From a checkpoint of a small image captioner: encoder activation silu, batches of 256.
Rows from block 6 of the text decoder of a small image captioner, named by matrix and row number. Rows with one number belong to one neuron. Each number is 128 + 24 x the weight over its row's rms, rounded and kept within 0 to 255. All counts start at 0. Numbers have three digits each. After the name is the row's rms in percent of the matrix's.
After each neuron's rows are labels from the 100 texts, of 14848, where the neuron reaches its highest value: "fires on" is the input token at the peak. Only what is clearly more common there than usual is listed. The data: photos with spoken descriptions (Open Images, Localized Narratives).
# fc1: MLP up (decoder.blocks.6.mlp.fc1.weight, 768x256), inputs 0-127
# fc2: MLP down (decoder.blocks.6.mlp.fc2.weight, 256x768, transposed), outputs 0-127

fc1.395 100:182122119175175127152133095143124140083157132106130153110159139125136108116115148133117150102198141125136161125129116150201155115118152144124118139170173131106131101113122128135128146146127102102120107150133097162157139148135139135144140126169134131159123138140133174140174112115145146130155139126110134137096150135131159120130119126104116118144094099133186092150119164174154150140126
fc2.395 109:152135099125113085188109148119113168132157113102134112116116116087134183169130127148106076122138123149152128137121121103105104116152110135127176140143176164119089141164112125102182116120107120091102113154142127122141145176158120120144121148138130094102140139124120154079133093157088109131131145096163138126116128097113092131153117135131117132146126121130155189134165093101143157097124
fires on: "of"; "in"; "on"

fc1.386 104:121093100134140120077124159121138086158121159110157117161125145151106093117125099136145159101116118149125154133114130110147111145144091149108105177121148112091143135079094186095119162170084130111143106131126117089099129155093123094110172098110152120146109145087127152131147133157138113111157180127145108168146125121111110131134162106095130112136131144078135108136125139150118153141138
fc2.386 099:114133136130116127140114122136159112164126159097143097148115129137152095131141129113100129118154120121092129158098121135141121133128146120175129184103132165094171142123122171154159086114146133173101123122170136089138133174089134145158124094135118144157141130137132133110144150096156101152127117145153147116124123093128111103120114096151085115137112106108142119150133166123122155147087
fires on: "which"; "the"; "on"; "there"

fc1.376 096:088153138110106125133159118150086162136124131147117112127104084150156130115102134154162128169155119125077155104106152123091152103149121112105147114129107147123080145127114099121160118106133119158102064167132119183147124151135114109134146147104112121106101151101117153096177122110169145101125122145077162089181125142115071138123122146110123207164116151126103160143133099145089115152079
fc2.376 096:125148101148148084141159085155099120109086100136115102099110137115088086116126135135134112153118092133153129109111119164169138137099160138165086118114122138112165174118130090133091145170118101109105157095143114114100152107182135087107180127104177144091199127129098097115136170131114134089136129159128122100093101132116112111158125110123137097173105100176098158123110095092110130135134
fires on: ","; "in"; "a"; "on"

fc1.600 100:133143123157101109121085129150142142068112103155152104158177129130182137114156159122096136119145101102153151145134123135129117148155114148081111147077154142106147120132081105103120132131114122083137130116117169085109109118140158144136148143118155123158122135141138128136133126115142175114126127149131116133165147174143112143149093110119100133142093135135114149126128151126119114157173
fc2.600 103:118093135127145124125095163108187143120114150149126145134111133162161121153177137112108111146181094139109135113137167131137111164109095089130130154135131129090148101127149125112116089100137121134154158131124153138095144151124125108107139128114144142133105159083130121087078156095114137141124117113125145092088128167087131138181123111149161133130091141117122137092135149128117144152130
fires on: "the"; "is"; "it"; "table"

fc1.549 099:148069133118118097115156099082124102112168150135149123132152126144150129102159128145105130128163114134140119087109124147109125083110143126122146133124116142126135117109129150171138126086092148126119136141146121124106129096162134131126144102138134123145136124072149106122138122150131132155130134132131169112163125143116127145103173111088118141132146151151073152092161130131130112084096
fc2.549 095:129131136134169154112106159165081154154143116144158100109125134080106134171102134107144113139123100102126126151156162111143088149106137164094130088150157166131069151132109147101128150183107125151150115086142153119129122121129150132126100155122126128079099115156176161094111154127131121126145167133124057141152085135127147126139126121103093144099136130123125117105109100135153154094122
fires on: "which"; "standing"; "is"; "<end>"

fc1.694 112:125119099101103128115133104151136118089159108109111095140127148109130135085135181091126143132133140180121153082102115119100103131117143137107123148163136092115138110080115137131128116093120144153083147145157085100159096154145130118123113126155140112116152103158117153143101118144140081170131137156156146174145158126164143134143119135153132204127123126144117145142123149090112128077142
fc2.694 115:081109113118111125105112120108105153112117112168164166135112169131171158103140161135116122155139149092078122102145110128121129130153141117111119113139131132135163165119133145102095117106114135113136143157112126163153140104084134097104148142135109151143132123140133138127114119138161067082108156111116104161153154127185139126101127139159094108056150108115171158060097185143105142092103
fires on: "of"

fc1.575 098:138138152151118128115097126113101145112099125137071103141105114108148141108109175138129079101122124104099104127128145104113147121191121127140103132100116101134119183149129131095156127149144124080080171139080147139096150116148099114116128191091154123106142125175129113160141123161165144176153121165132126109128113129148122129113156133170089134118131168086112149168136140112106168131142
fc2.575 103:098147142115127099091095098122151122097171120181121098148113128148138148118089189091138126148137149096106173127088145155146156123108117124172141118127167145141131081160110101140123103128112158210167146125086120150137151152159128102128104103127096108143123123139180120104120164089114107127077137142146146161136120128140150133123163102126156176122131098115166115146106099143113088123122
fires on: "we"; "and"; ","; "people"

fc1.280 096:111117126126079140113160131134131134152156118150124098183116102083153106124132161157171118111185123136106107124093142125085109106113149226142120060108128191092141088100118108104137161124124112118135121136134164101138119137118107104112130143105135132144089119148120100169104089112133140124143131118128141144105135127123168116120156091115140146131120114136080152095133111126171170127160
fc2.280 103:131168094185118156128112151119103130122147110137136151165148120128110115108124123109116125132099171094100124153103104069127138120127122145063163166112143130113107132097179112130097183148135142120113118112096156113124118131119104132126109161149130108116153108127132167137143083083091170127160144142142132119153117138139150115107123135103114129150113160134077158089155145183130118138127
fires on: "is"; "and"; "some"

fc1.512 099:146097140124123132120089107105131113113141110095082163099097140110157120142126139129129100129122136114128157094156143153144112112089091147098117086122161149118113109079107114197078159081154087119130103167162156126118122089119123159118128175130136160099109113124111138121135112074163101143138118150140118087084098178095123137109133137065129123138153144182125152114159175143146103162168
fc2.512 094:108158156137130116106120108106069151110097151132127123130123097121124113128101116130116064070108124144172146142152134147106158132151151105164120152086122142120096118159115151151151152115123159154157117145123104137114067134139139162138120104137182083141148147089151110078127136129150146100108153081128178135154126116084116135159125126106170129155139163095122136172109136077134107117079
fires on: "in"; ","; "are"; "and"

fc1.358 100:121131128144105147111155099121132105146139138109109166130186101139097167151157149173151171104141135153107120089149073098129150145151107176073148112133139137098127150116102110163119145113097115143115109145131132150147105104137097118107127162138109133131112121166085120105146155118138156160119169134115130091121130140101165100121134118122125123098122156153145146175095152160135108115120
fc2.358 093:151101077107131105138147131084160183082155141105088106111149143130107104135158149154074125099145167135130114141105149111126127145124120122141107170108099151140121114107163139126151112130149130130185108105127091142159117091122093145103093109130112114113106140108063114149140166132125100078070118119078109170146121110100161132146097117148153123131138106109116136135154126121091142086095
fires on: "in"

fc1.163 104:107159083124115105123150131129111140142122092146155094100162120114099117115125131125165100098163108118139100122094148149102131140108148137139156065130171162071113092149129128139105085121145131139152133165138116095156125134121140125139099109098144166163153114128153121184124151121120138156150158117121141127125110083165141141136173162151102135133182157135146108121154127082128119113097
fc2.163 098:075092126118127135116113158114136135141064137110131124136115114147148127115111127153146086131150163158085140095099100126126153121093116131109142159116098143161119159140103148141092141100137130145089118102106162142163149149131111153133122140110112139133125138168182153144142081114087137077117130140117125127118145132110095099111153132124115139118149129103123099115132158146125156139155
fires on: "there"

fc1.431 095:123166128080130178138114121123123169141128089110139148117139124083136162111100090122183095099128142111138136125128152144142106134110123091119156095138104095132122130101123111145193122122139054133116112133108165103126124115154128130132134098137099129153144104109115111121108125153134125163126116143087130102184133158115136114103142137132151121170163156159152116168123174129092121141099
fc2.431 104:126117118186130121112141150150137120141129149148158159131122136112143159113134143121105117157082160099113174128078127110123155145149131106104140159097115112141158082152154101110147152110149129130134131147113142118094120147108121160107155105138131125127135098135106087129161151141127106112136094146131105107162125154135143165080149125141142150132105103103120118146058108158132164080129
fires on: "the"; "railway"; "is"

fc1.425 100:124151069160163143136135134175111117146112096125138110088145168151117099138114101142189120127146133138119144141108122155122148115114169126127109102167122140102099156090128094150131104175122127097115119162142100150110148145119134140134091187100137126139147154123126122136109140139160102107063146107138147141135122161144118189129161109148103115116095137126136120129127202115095144130124
fc2.425 104:111125120154180104108127118156085122111136176129097141140104120118119133126108139119119115072198125133157148128144136101110106152160097132189108173119116112129121148156091123152142139151128124101132147155189134142124112118148140140140162087157137112117114125173138143151106141158146118108091134142102098143110153088115146092138111159101089144134160104148161119138096100105144137124126
fires on: "we"; "the"; "and"

fc1.351 098:164107105109106079168121136137154101178148075122135130101135138147188159112134158101149153110117138123201123108149148156123107182143134123147129121147138132140134173104145119146092112125144101117121143146139106126149121115139133131137094156107103151152097124168097085124162119155122164151149129157137144165150136111090122140125131161140102155138116137112111153137094125107081137124118
fc2.351 100:118145132129130116078136127107140119091118115105137147135129118123153148139102119141132115104140144123108130143123091127157104131135144130133103080106159128117140137107087086135096140110148123150173127113136127132157106115153116184127115133170119116142140120127151156128147144157095143130110169107159145133128098115134138117096143160082163075122135104097132114144119117153114129143166
fires on: "is"; ","; "blurred"; "and"

fc1.723 098:089119083128113114126131127134122118153128085098121147094132111126116153145135149125110186151163150138126078138157164127103105082144129112092118118090120141115132134132150163135118109173140160105145162128090176145137158142142122113112118128148130105128136077139138115119088137096168130077145141119129080145125112131095094139117135104149144105136124137163104131170126107125107107094118
fc2.723 106:106131109115118104121105140152113109112100142161149152137123086087142121144144147176130122120145147141102111146079121139155145132124130098171118092137130132128092131104101150149142116085151155174167140118105137106132099085130154135143132165176129160138106182104091179158123118190149083112117130136142116135128138113137117153111177118102100102144080124103093110129117138108132150127110
fires on: "the"; "a"; "of"; "another"

fc1.82 093:117122123084132084141122172153166106127139107117107102122112167147164128151142108140130149132148188106096128130122150177125095128113201125176145136151150115143125093125109158120184116097081150141138123182114112130156135149139113119143142106167101151114115105109124092133118102157159161130147091149128156138129123105120089138128131131151166088142155149136126101133108104106116131130161
fc2.82 090:138140160117116151133125109128082150141142092126156106136136127128078139090102087131130153118163127150138119118122139167128153106119166128097161134188129123151159118142179106151106149119153117122153132124134122144142081114151103089120103119109177140129140079134161156163134096108156114157126110181137104136132120134114118108121152153134154154101122117116117123154165123150126106114113
fires on: ","; "who"

fc1.558 097:086151138041124122106118133108107091134107170126110082127120143160105151183117090130142108105139112180126119115131124170120149119109161153119144122120132133139190134166136135123132114108124161149109124144146157161129135140175130126111092102129088137136123106132113103137125134110141152139131106111120118131092134077108119074169103129133114131100172159152137118138154067127118155126109
fc2.558 100:079089158142140102106138132096134103119119146141129115116161146158090116146140112142111144137113138146151071120126120132115130132087089086152144142113151153111156116150128156149144124103140093104148149142116134145173129138096086122096156114135131144150111126136126098130151149120154098144102124108156082123143152112138134117108070138135135131129142139112081168109170122134145135118156
fires on: "there"

fc1.181 106:173133143102162174133134164108145111112155101153188139130111139124135123151132098135135175126178130102123162147125135118117144091166146122121160171106145077120109136135123137099125088122120095146103158120124164151125093143130137108102142118123116128162115155135145112079162114155108140140135097095092131137136127145110112147137071126139111112133153141114141151127152084194135161107103
fc2.181 102:123165122165126118139120128119146065117133177126123158107116105134132144088135156102092140124112141121104126151155122105105126118129125152132102137164135133103136160132152169137129102135132135106142122113129159126137111113113117142128141154145182143119115081144113116143146112153124099140149126113096125146139165125124180110124169123105142108133124096105154155126130120098109096171116
fires on: "the"; "on"; "wine"; "brick"

fc1.669 100:126150139142107145118158096086070123110145133137054189132150083058120100113143110155178131159168123126150160103136132138143116081059135133137112139127117129117158139089129126115125107133137126147077172173122118108123128143158133125116093155108122102111155105166094130151091182121136154129123125101153146148105082107094115122095099132153103103129117139169098107137150131121100137136158
fc2.669 105:111171145149113095145099093152106177165143180151094084151138077090146108164145109116108151153138138162113135164145116084108104108132145081126106152142133181114151143133146147135135119113145101118126171120100142105146096159140130150117165171120096138127140139135148124136145124121124124100107128110127078107095115110151152122116129120102137164122150126148083140098120110152155135143130
fires on: "we"

fc1.453 098:140131106139142120079143087166115148137118101152145136145109161144092106151109155169103107091145143109135117111105126108146101153113115108156100096147116142134141150175100137163101126155131148119134126129108147090098083114130127151134156125094159158096133122167098111165140112140156125155114138117115116109114118126125119116154116088133113099161133121184119116136133103096164161171114
fc2.453 100:094153183142091162128142098153107227131141123093145130096112124131125130090151142115110112133106104145140122131051099138132141125128131134148120155122124123110119143111135148159125189136138135145107081099101118112148133120168130104127143132152167126126120132126085129113132144150134134144131128129121072083120129131140162133174115141121084124106164141131096152118156134114145108141091
fires on: "."; "is"; "are"

fc1.636 100:102135109119097111176140106081116134129127158120113112100070156146143142116133134176133101155149118147149142118129132132161128128142187093145142134118153129109103114132141112139149141139128166154140135128151103114146117136120168105124119107102101128129124169164115159114170140177167117101165109097136119134147099093132143130110138146120106123103138119130183098129140150121127157118128
fc2.636 091:113107167116098135130109098109151142117101127169156109131154093110119120101136120106133127152086114123130134137134152144119106109136130133134141139106092170101129118147141115134095114162126113121139115088139163148057117137179121136102127135141084100112141152106157152140148101111079166135085142155089147141139134135128116121137125126110143134134102081123066176172138169123121105117063
fires on: "in"; "is"; "are"

fc1.49 096:133108105183128108129116152102100155106131141080152137080104125136112118175164174148153125126103098139120119125136109157123134161141154069130107098119127149137128160102129119092077114145152149132098141140134133133127144132101155107145097112120136125105095118133138131115143105121124118135144163130173116128127096129112105123120143107119121165146080152143136144114137173144138168167147
fc2.49 092:135106128112109136152119128130133109153095172156096120138130137113138126086071093141132122119143095122098128106164155066086178124087178166116112143107161136132134147134106131130120139143087181139157168119158089151124166131133104139099161150086107114148115127118122170154110129132112105113145144147138160137091132136108128133158133140120109116143198119153101149121100141107151090146106
fires on: "there"; "and"; ","; "here"

fc1.367 096:148078077117136106169123101128150131125094100129159136142145093102096128138159109096157133144144162130157108114131152132134146145130115119077088135106156101133134120102142095132136102137097096128087149135119120121131136086130098148122131109101139136178116142166142136106097157167089080158147130120089193137058145171124140131120129096136121106117109130127147183123151106107074099104124
fc2.367 098:145145141128115132163152164111153143125160107127099131171137125160177159182151101102099102169118139142113148091134101105151176124126157163143168124139108153134145088148122164188143148096104117157124140118143115128147158127152126121118097110176123087142148129114101118108139161144181162134140100132149121109148135149123139142131134115108083145079100139156136154138152134095111133115094
fires on: "is"; "picture"; "see"

fc1.162 096:132120108125161164122124119090175156155164143162112139096148128108162143110138142156076101114094107158106115108125110172146123147098127121162149082126130151111135086122136098112145116149137087118130126131105129115101102169162131134143143111170115140113135113103132084107123176149131180143145110154109135129119137141082144110159146126195159116128121111137128095116126140143149129176139
fc2.162 096:115152105118103099133155136099119122103122171133128100119141121175083129170152088108116146157175125164171109130175162128130133127143159094167151117131122092128126114121130066101079117095154130132116136101149172110068131086131099136149158127147119132154137114121113103167145112115094079138131165127143143100128136067126157110118156159129142090130122147115078118101129109175126102113134
fires on: "see"; "."; "few"

fc1.111 094:160121140136171139156110139146128123127113128121105163143119173094102141162136127159125143125117108168138105133115165141154130123144116094138128135097150107099127134141130134116114090131089162104129125169094086141146204189093160094148173142159173140106133110141103110153165140123145134146117106128129106139179108126104066144106119138135154092125145114132110124136116094158115142139139
fc2.111 100:103114155120153152098101173155102132111088120177202090177138144093149164146133122122152115145141138124120165075111147104148139168108124114114159148149142125143101145100137117141118113077150136121098154164098112091124067116152159152162133117168130104094104150126137101132159111132171144132161086165113162113123127140145134139147125150104147119160141126098096104152110172118146128133151
fires on: "woman"; "people"; "see"

fc1.99 099:094116058110098123132156120129142124152105138078124164115111180150150138164180122141087112181137130126126142119127096151126092135147168156112108091144167145122093151147078190107134149138134131128163135102130121118162143145081145113156159143125161080103151155133148140138121135205106142114136108113105133145128178152124098077121125147142104121158148158108155134126113101115126104109132
fc2.99 099:149119167106134113182131128149082139086120127173142133102124128130126145090188103152131132116118102159157094127127119108111156115148088121119201134105131143102109099140129134141118169117087165162076133144119158109095128135154086150123118104131135129120156157166107126140103083116112154131137121148109134118111166167150173125120082123130137127138115074140102116127109122131132144157112
fires on: "who"; "person"; "which"; "them"

fc1.466 101:162103115142138079139093119122103103122152131116155120118135120122138134107103149141125088116117104146125084134128109151104101179149137134131081137151141134111094097159143158127119136105165106096164089143122107197083110071132159139145121143104150104102134091141104079153136145145148106125136124130139127131109122150157109103134151162123110098118154126088125130128141143159144127131163
fc2.466 096:136124146098100164126119147145085136123105116133102112116160144096140101083101117138125137126099138136140116107123151163088147127126123118121124125136118159127106137122104167119097115129116131147105146162122125174150126137167121166108104142173142125128152157094135138082134145136137154125109132124083083155157102110153116106143145109131094151168139105107144094136102129140180113100123
fires on: "who"; "which"

fc1.592 107:116141136137148116181169106136130136109099119120136114138146134126155138108130164100117091145139142087157150140110121132123170139137139110136103136162160083155128176187139140125143116146130123092152156149136083100144176120142170131133128090118125125103198161165112105146118159147129170108161159095139154111155139162070143107143161123154121152128107148100166127110139153159151084139165
fc2.592 107:117146101109129141143163142111167175129186148136143086124087084172147184167145100151145132134111151133097128124109124151127130138153178164130101170167153127176120079166094128125143084093093057106133164126132085186126129186116121101120114119161139099117129142111142110091120151082155128164129155129142128112118154131134149085093124124105134095114119083124119127143125124129146141140176
fires on: "of"; "behind"; "at"

fc1.234 103:112142125171124141152112151128113089109098095134159154145125100148161140147164133161156094145139106081132101148080110073154100089122148110133183154152129130149104111131103124140104085115161116125146133184145114144142100100141146099122081159166182126115084122134107143121154113156125122149136126104177127118120127101134099121128123082120150142101152158160105101148129128141161127184137
fc2.234 100:111107164157126094078092135110103100141122136157123105149128118159106100165104128134163155103167167157119149118087121102110114161118156132125134130122072157120140104113104155144101157178103153069135134147134146141176135124122124165107128138133149137130113171212136135144103152155105178130146113172109128117146128132156085126150094140120141133141124097126142156147116184113132119116104
fires on: "there"; "image"

fc1.755 098:136131112155121108148144089120117128142157117137191093145138123159099081124129140145153141129146109150174153132111112121125128136117133148128122122077153087106142107143146136127129146134100101163101149121122121122157116142119171151147087164117108143153122104133109125118159125142133148121106111130111112117119107146134119178068127118133133101126145132154125110104100173109098157173188
fc2.755 101:146124163149134141143132137129170111129136126152076107162147114146171140124147125099100099107116122104127181113151108097173101119124176141107143167134135189136093149142135134128139118134136084142156147103062142133143122144111140131101118107119112097130103106116139109142143165094166149115116082115099101131127097109205113110121179118170134181135124111121129099154137097115117101111119
fires on: "is"; "."; "glass"

fc1.691 100:135131099140161158095145089117128129114149127113141135166145184133125131077135154148090141173136079110135120116151118111136094109095131136126069137139177127138135120126146125132095114136154147080129124131191092084134135095113152111148182131103144131136103147167117138129095106124153147133154154129094117098125102097111133125148082138161088114129187136130140102106104121108167151168168
fc2.691 104:132112154119106121181095126152153162173142145101164109110148123160153134119154189110128138086192152132112140121120139107115129096141137102160132130156112136131130143129131168154135138133145116144128090100088101124107116118085160168129124071120150115126102095090127087104128138109152113136115096102132124123142138104112137134117131123130152154147124162121115122141122146114179137103094
fires on: "."; "and"; "in"; "of"

fc1.340 089:131083121149184127132133107135134083108128110133114127130148149135076139115074089102119092121136156149088108106101098096112140150149151130144092149092155124158146109143120185126122119167107114125127111141098139108134159138127132134131124094104157104115157145130137104152148146134135142134129131123159144115127120172121132157154156143108112111132078137132153161131114115137133078170119
fc2.340 100:111134155115132149144144124146129136131105141139114117131108126146165144151155168115161155138134120152108114146146120133163155098107141116144186153106131124131115148122142117158146117152141148108157131123119136127122121112147130183124114093128132104130101163122113129132144112104136116096093109099123169123153152139154131128133122082093143155140136130132030159154125108080112157132102
fires on: "which"; "it"; "see"; "table"

fc1.605 097:184122146078134128105134088174134111115132110109104108124106115183137163139107129157167149120155140115117131176143125140149115082136134134136133162118196116143119147145078126146118084131138104131119082138125105151143132130157121173186131103120092118167149110115175139112094119148153143178133120155139107123111107132134130152084139105090146145138067131132105127171151121101145180154143
fc2.605 093:136143105145096083135147135108103074140169141130156134132143118086094125093134139142125128111135127141126166123079163128120122129100184118131131148134083151115117139104184084124115132143134148107121140161133147139122111128152078085118140130121106146121138108125129146126147101059139113165101101120131131126122167133134135080132136172141116104104130149135132124119131086129116062140155
fires on: ","; "and"; "with"; "few"

fc1.598 093:101155117139124107132162109116088118142086156125114100178121118141149105134138136130140124138122117115144127173113109101133146125123122155085178134116184130119145144166143133153123107134144081140128133147118145118099149151109125136136091158132103115168145154150151153078162132127133132101139145162104151144125154119094081107124105138147182098120118172118101142122096083106094138098081
fc2.598 099:163118112092154117126123137131176148133130107158123140121126155150137094133121090103121106140123154102121135139133122128141117175120137131150146140102130170102151103110137096101111164126125158133120099139129125123097097113145133111127034101112131110156127155131132162156131118117115087128112107101092142164133049143130114130175133087119087083098130050138094142142116154154139107094106
fires on: "is"; "are"; "his"

fc1.180 098:066146153071107150138129140144169135167141119139134120134113128154110141130107107107136091148130160149117160124131131117114161125120148054105104174136089137133153156150118124120138146143098176100114116132149127097106089162135124132101131129116150130149111106130076163125122103157148107134108109169138164115084136151159129106118115111136149134146161095078110114141117109150144135108119
fc2.180 098:125152139166082103182143104163102135134108148129167146121112177133111141109125132097131125104134074133158127106123162106175161144145093120084109077131109134111083154087123145122147144143140111071139148158074137150152148106135117135142115118107130135132163097127127139096120153142080124119162115107097143135110121178155127140132091148145154137140122154119132135101106142158138135100139
fires on: "."; ","

fc1.295 100:172138106123155118058099091106134139104188143123077112065141155101185130119133124126151111125102118162139119152094147137155104160113104147128101077130173115105123145130137113112111143119136061116161103166118154169110154079145131117072123111104156167120148151107122121111139122107155151165146118121139112137127132187154141124139085155156138176130144114132127118126141099126131090145107
fc2.295 103:095157146135132175129138142106079174105117132144147131118093136092136133113126131137185157141157197094156135130141129091119121114135123153139125124120127115115112095117127153115171133120093144134178103117104126168107093151114113084093130164123106095143134106129149111137106134153124160152126118108148159146113125109154142112118111137125142162115132097143114140092095104150115130139132
fires on: ","; "vehicles"; "dresses"; "of"

fc1.655 094:116137114141105119144149102131131117097131133145103096148111141110129137087122123174144126110130106101132128149144069099122128067148160163101124122142116155170152146152119132146100134131157143078159137133141112069145097096111140119126143106122114158112128103144087129096123072139150147084135157115141133126091129142121077071177130158121120111096140132113121111102086102116097134139110
fc2.655 099:146119132151127151125184138106141121163148107090152132135094148142128157139080157128148148140124110126143189163113121106117123124137129165126153125142170150110107111144109116161180134136125125147126169115111116117110152139154105151115098172114149094140131125107144106126139110147156124104157085120152111047125124138127173168108107145099118160103104134156094177151122129127155132147122
fires on: "in"; "bird"

fc1.505 088:132178113109111160104155125133124126171127088114125119074185136129128122157149103120152112111112131141116171108156098098121131120139152160090132134096101143130127089113116110114097142121090118101132116160133140129101157102145089115142169165167162089102168148123123129184115166124120157163138093137121140073102138104138155167110139093093111135120111124148092084137129094107201169159108
fc2.505 096:088164153134147100176170125116112109122132119159148126162111126182085150158121094145101133107119097131112064145150113111154138127112120112115090127140146117107116127135103155154149122140130125143149140096082171177110140129112111172118159129138107091114168143115149152133091146159083074138082133145144189158146088117105149116165148115115132121148107062137116173126123141142156163128169
fires on: "of"; "are"; "other"; "some"

fc1.465 102:137111143137149147188143130139139147117106136117134139168144120106124145145143110124152119166126137177096157128125120160143167137115118184135103096153159111173140158149119187123107167151137147129108146125147097126128166145150124136139124138119147184155148136170104106151158128121113157122129115111178145131153101123140166159178168151122124143157136140139184123150115102127123109151142
fc2.465 107:152147153127073147184140132124129098167119096141149126165115198157168145160139166130125135169168123146115091153111158120116133137132154137133119166102142144108157154149138128163142077113107087108145106082131132145100084118159162150118120152129131124179120141117097112143114120106107122112107102134147132103174113168137096128104112134092152124194150112141089136148143085080118173135128
fires on: "is"; "see"; ","

fc1.321 103:136120154140077150100138117118115157107128112147149156181193137165181101145156148112148176109109136157109150154073165150158141133143136093144130167131161152146099127149151146160101115111125139092124106170120144145132145088133145134159132162151131171133134149135121156133147139113127163169113122130146173136100073172094149111074184110149114136092126136164119112124083119156136126145181
fc2.321 099:125095121161143127117149124152115106173169147189139137104131137083114163111152085136128115140126146125076096141136144097154150113120170066160130103125158143144113106124095134155122113185166107106129151112106141104149126103106096126138132155147105130131179135118143145154187148170123085132131126097124116127162118141133153125149116137127146132131135111127116153145154136109148089107094
fires on: ","; "image"; "and"; "them"

fc1.628 105:100124113087138112137149100148140108113151107133140070109102139124154100150148152104113107146135150097169137110066126088116116129115121171126156118152102105108145150118154174142145157203149140161091144095108139171112121086133184087133150126090124121144130082144133122074148113140118159098140121107136106125135104133142123140127099120124121151086205144121114151107153102076133168101130
fc2.628 108:150105156110149144087083117134143141122091201073119138097135130175123112083133096119172148093116114115131120114159077131108089129114105156131150077133130111121099131140124124132098127122164126120151122130133096146137140132133121132128116119145160102136093096100121143134132099142151141159110142123102110106160137133118095147142132149123119131121133148142122134135115175147108097128116
fires on: ","; "two"; "windows"; "plants"

fc1.693 105:111089117156145118114170126124128117123152145159134105196104120171146137144201110143130118124142143105132123109123086143170143166131108141154163111161149122084130138152142114072150128147103110121130106156154131107102181136084131175122145123172120172128154142134127148152108146080093077119134133104124074147113153139111149132145127109113163126132151123117130135100150158109170155098168
fc2.693 106:112112105112151140066094143097057161100162100118133114133103160149137126123162169133114085130151129142128104120099113131128094141168135144135142102120150122081111153135092094112144127112157063105131162142111108155119107147127135113132115137167125119135134151162124166098161137162101127147115143124129131140122151156107150138130163169118139094137138119093184174148111156134107142107129
fires on: "of"; "towards"; "in"

fc1.330 098:095112137092150127139134142124148114153097106126147117150118127139144144072096113133161134165167101171124117143182130165109110158093055110115131073121162146148142136163152130148082104149123151099135188168130141119117149134169157132077116137117123135137129124144111132116112115133139146134155116153162126144178157124131121125173069118097140099140140157125112118165134137123133098106140
fc2.330 098:157108121138114094172169104115149079122158113131150061121151102118147108131137102102109117146125133098136132088147166137153124114126110131100096134051136105153112183145164139107122132115152186095128133179115098123141168138123130157146131143100133191132100123103144107115090173123153130128140102159143091110156134113152100110089148105120086159124136108130155113146126121110199128115146
fires on: ","; "which"; "with"

fc1.626 096:126108095153137114114110125156116135153121155138164103126110091101115166157152140129114134120107134151128113123094134128105096143121115128115064112084128100109106126129140124124171100144195145149124089148105110104114133151135133135117098134118091113080126095131129102152132150140129120142111097121080139099101097116098099119093099118147116131103096143145118142150104154062141108097138
fc2.626 103:106134109142115135152132121106206151122113166156163122106123103137146126167123153133149138164167114109108074112130139122161130162117136129131090140104136121152096104121104157141134061109118160162135164120113104130126117103134148149136093138127152140132107102077114150103107151127129117147140118111131110138142105124162117109111126118128118100119133080116106111129135107136120152160167
fires on: "see"; "picture"; "is"

fc1.697 101:136145143146150120167179090109121117119139152124146125152137179121154135152175139087158132119112175125110129084151167159126151108161099150098122097118136121079086142094120108132115130097104120127099147125140109084128099102182135139145062133165155162162136136118098122116084109159158163160110132141138123094107097097131166131144140112136086108131129120162162150098131069159092113159144
fc2.697 101:083100116135104103153131143110121117160122101151097129152190108147129117148137109121118127149109145141152126115123135126173176124110183094098143135121120138080137166105149135114116180161119114140158103133104159137104114106154156141099131144156093120082149130138060100118148111153120150118077163156151113174177106100108116156097142113129122133106145125140120132131110129119149139128125
fires on: "is"; "the"; "this"

fc1.507 106:138173132125133108167123169082155098149128113159123098122129138122113070142123119135142112135161151125126157113093155155135105108116082157100161157120120122126081122121101154126161112095121148109140119132146136117139132139166141089108143089179126099100153102110179117128122119132129166124156122109119117178167118111114104120121161115077157141122114169137136137160113106107134141118148
fc2.507 105:119089151144121106175108125103100135156093108128123121111150132120140151164108137096116133150148089098147118129113084165108139127149169116140139117104092147160109125117128119154132152148144138106119132145105162113190134104115152132114110121118139181123110150123146143123128132149150121126110158146126119130122172172079098131139129142160080137134138136154108139139092161144123128164117
fires on: "there"; "people"; "this"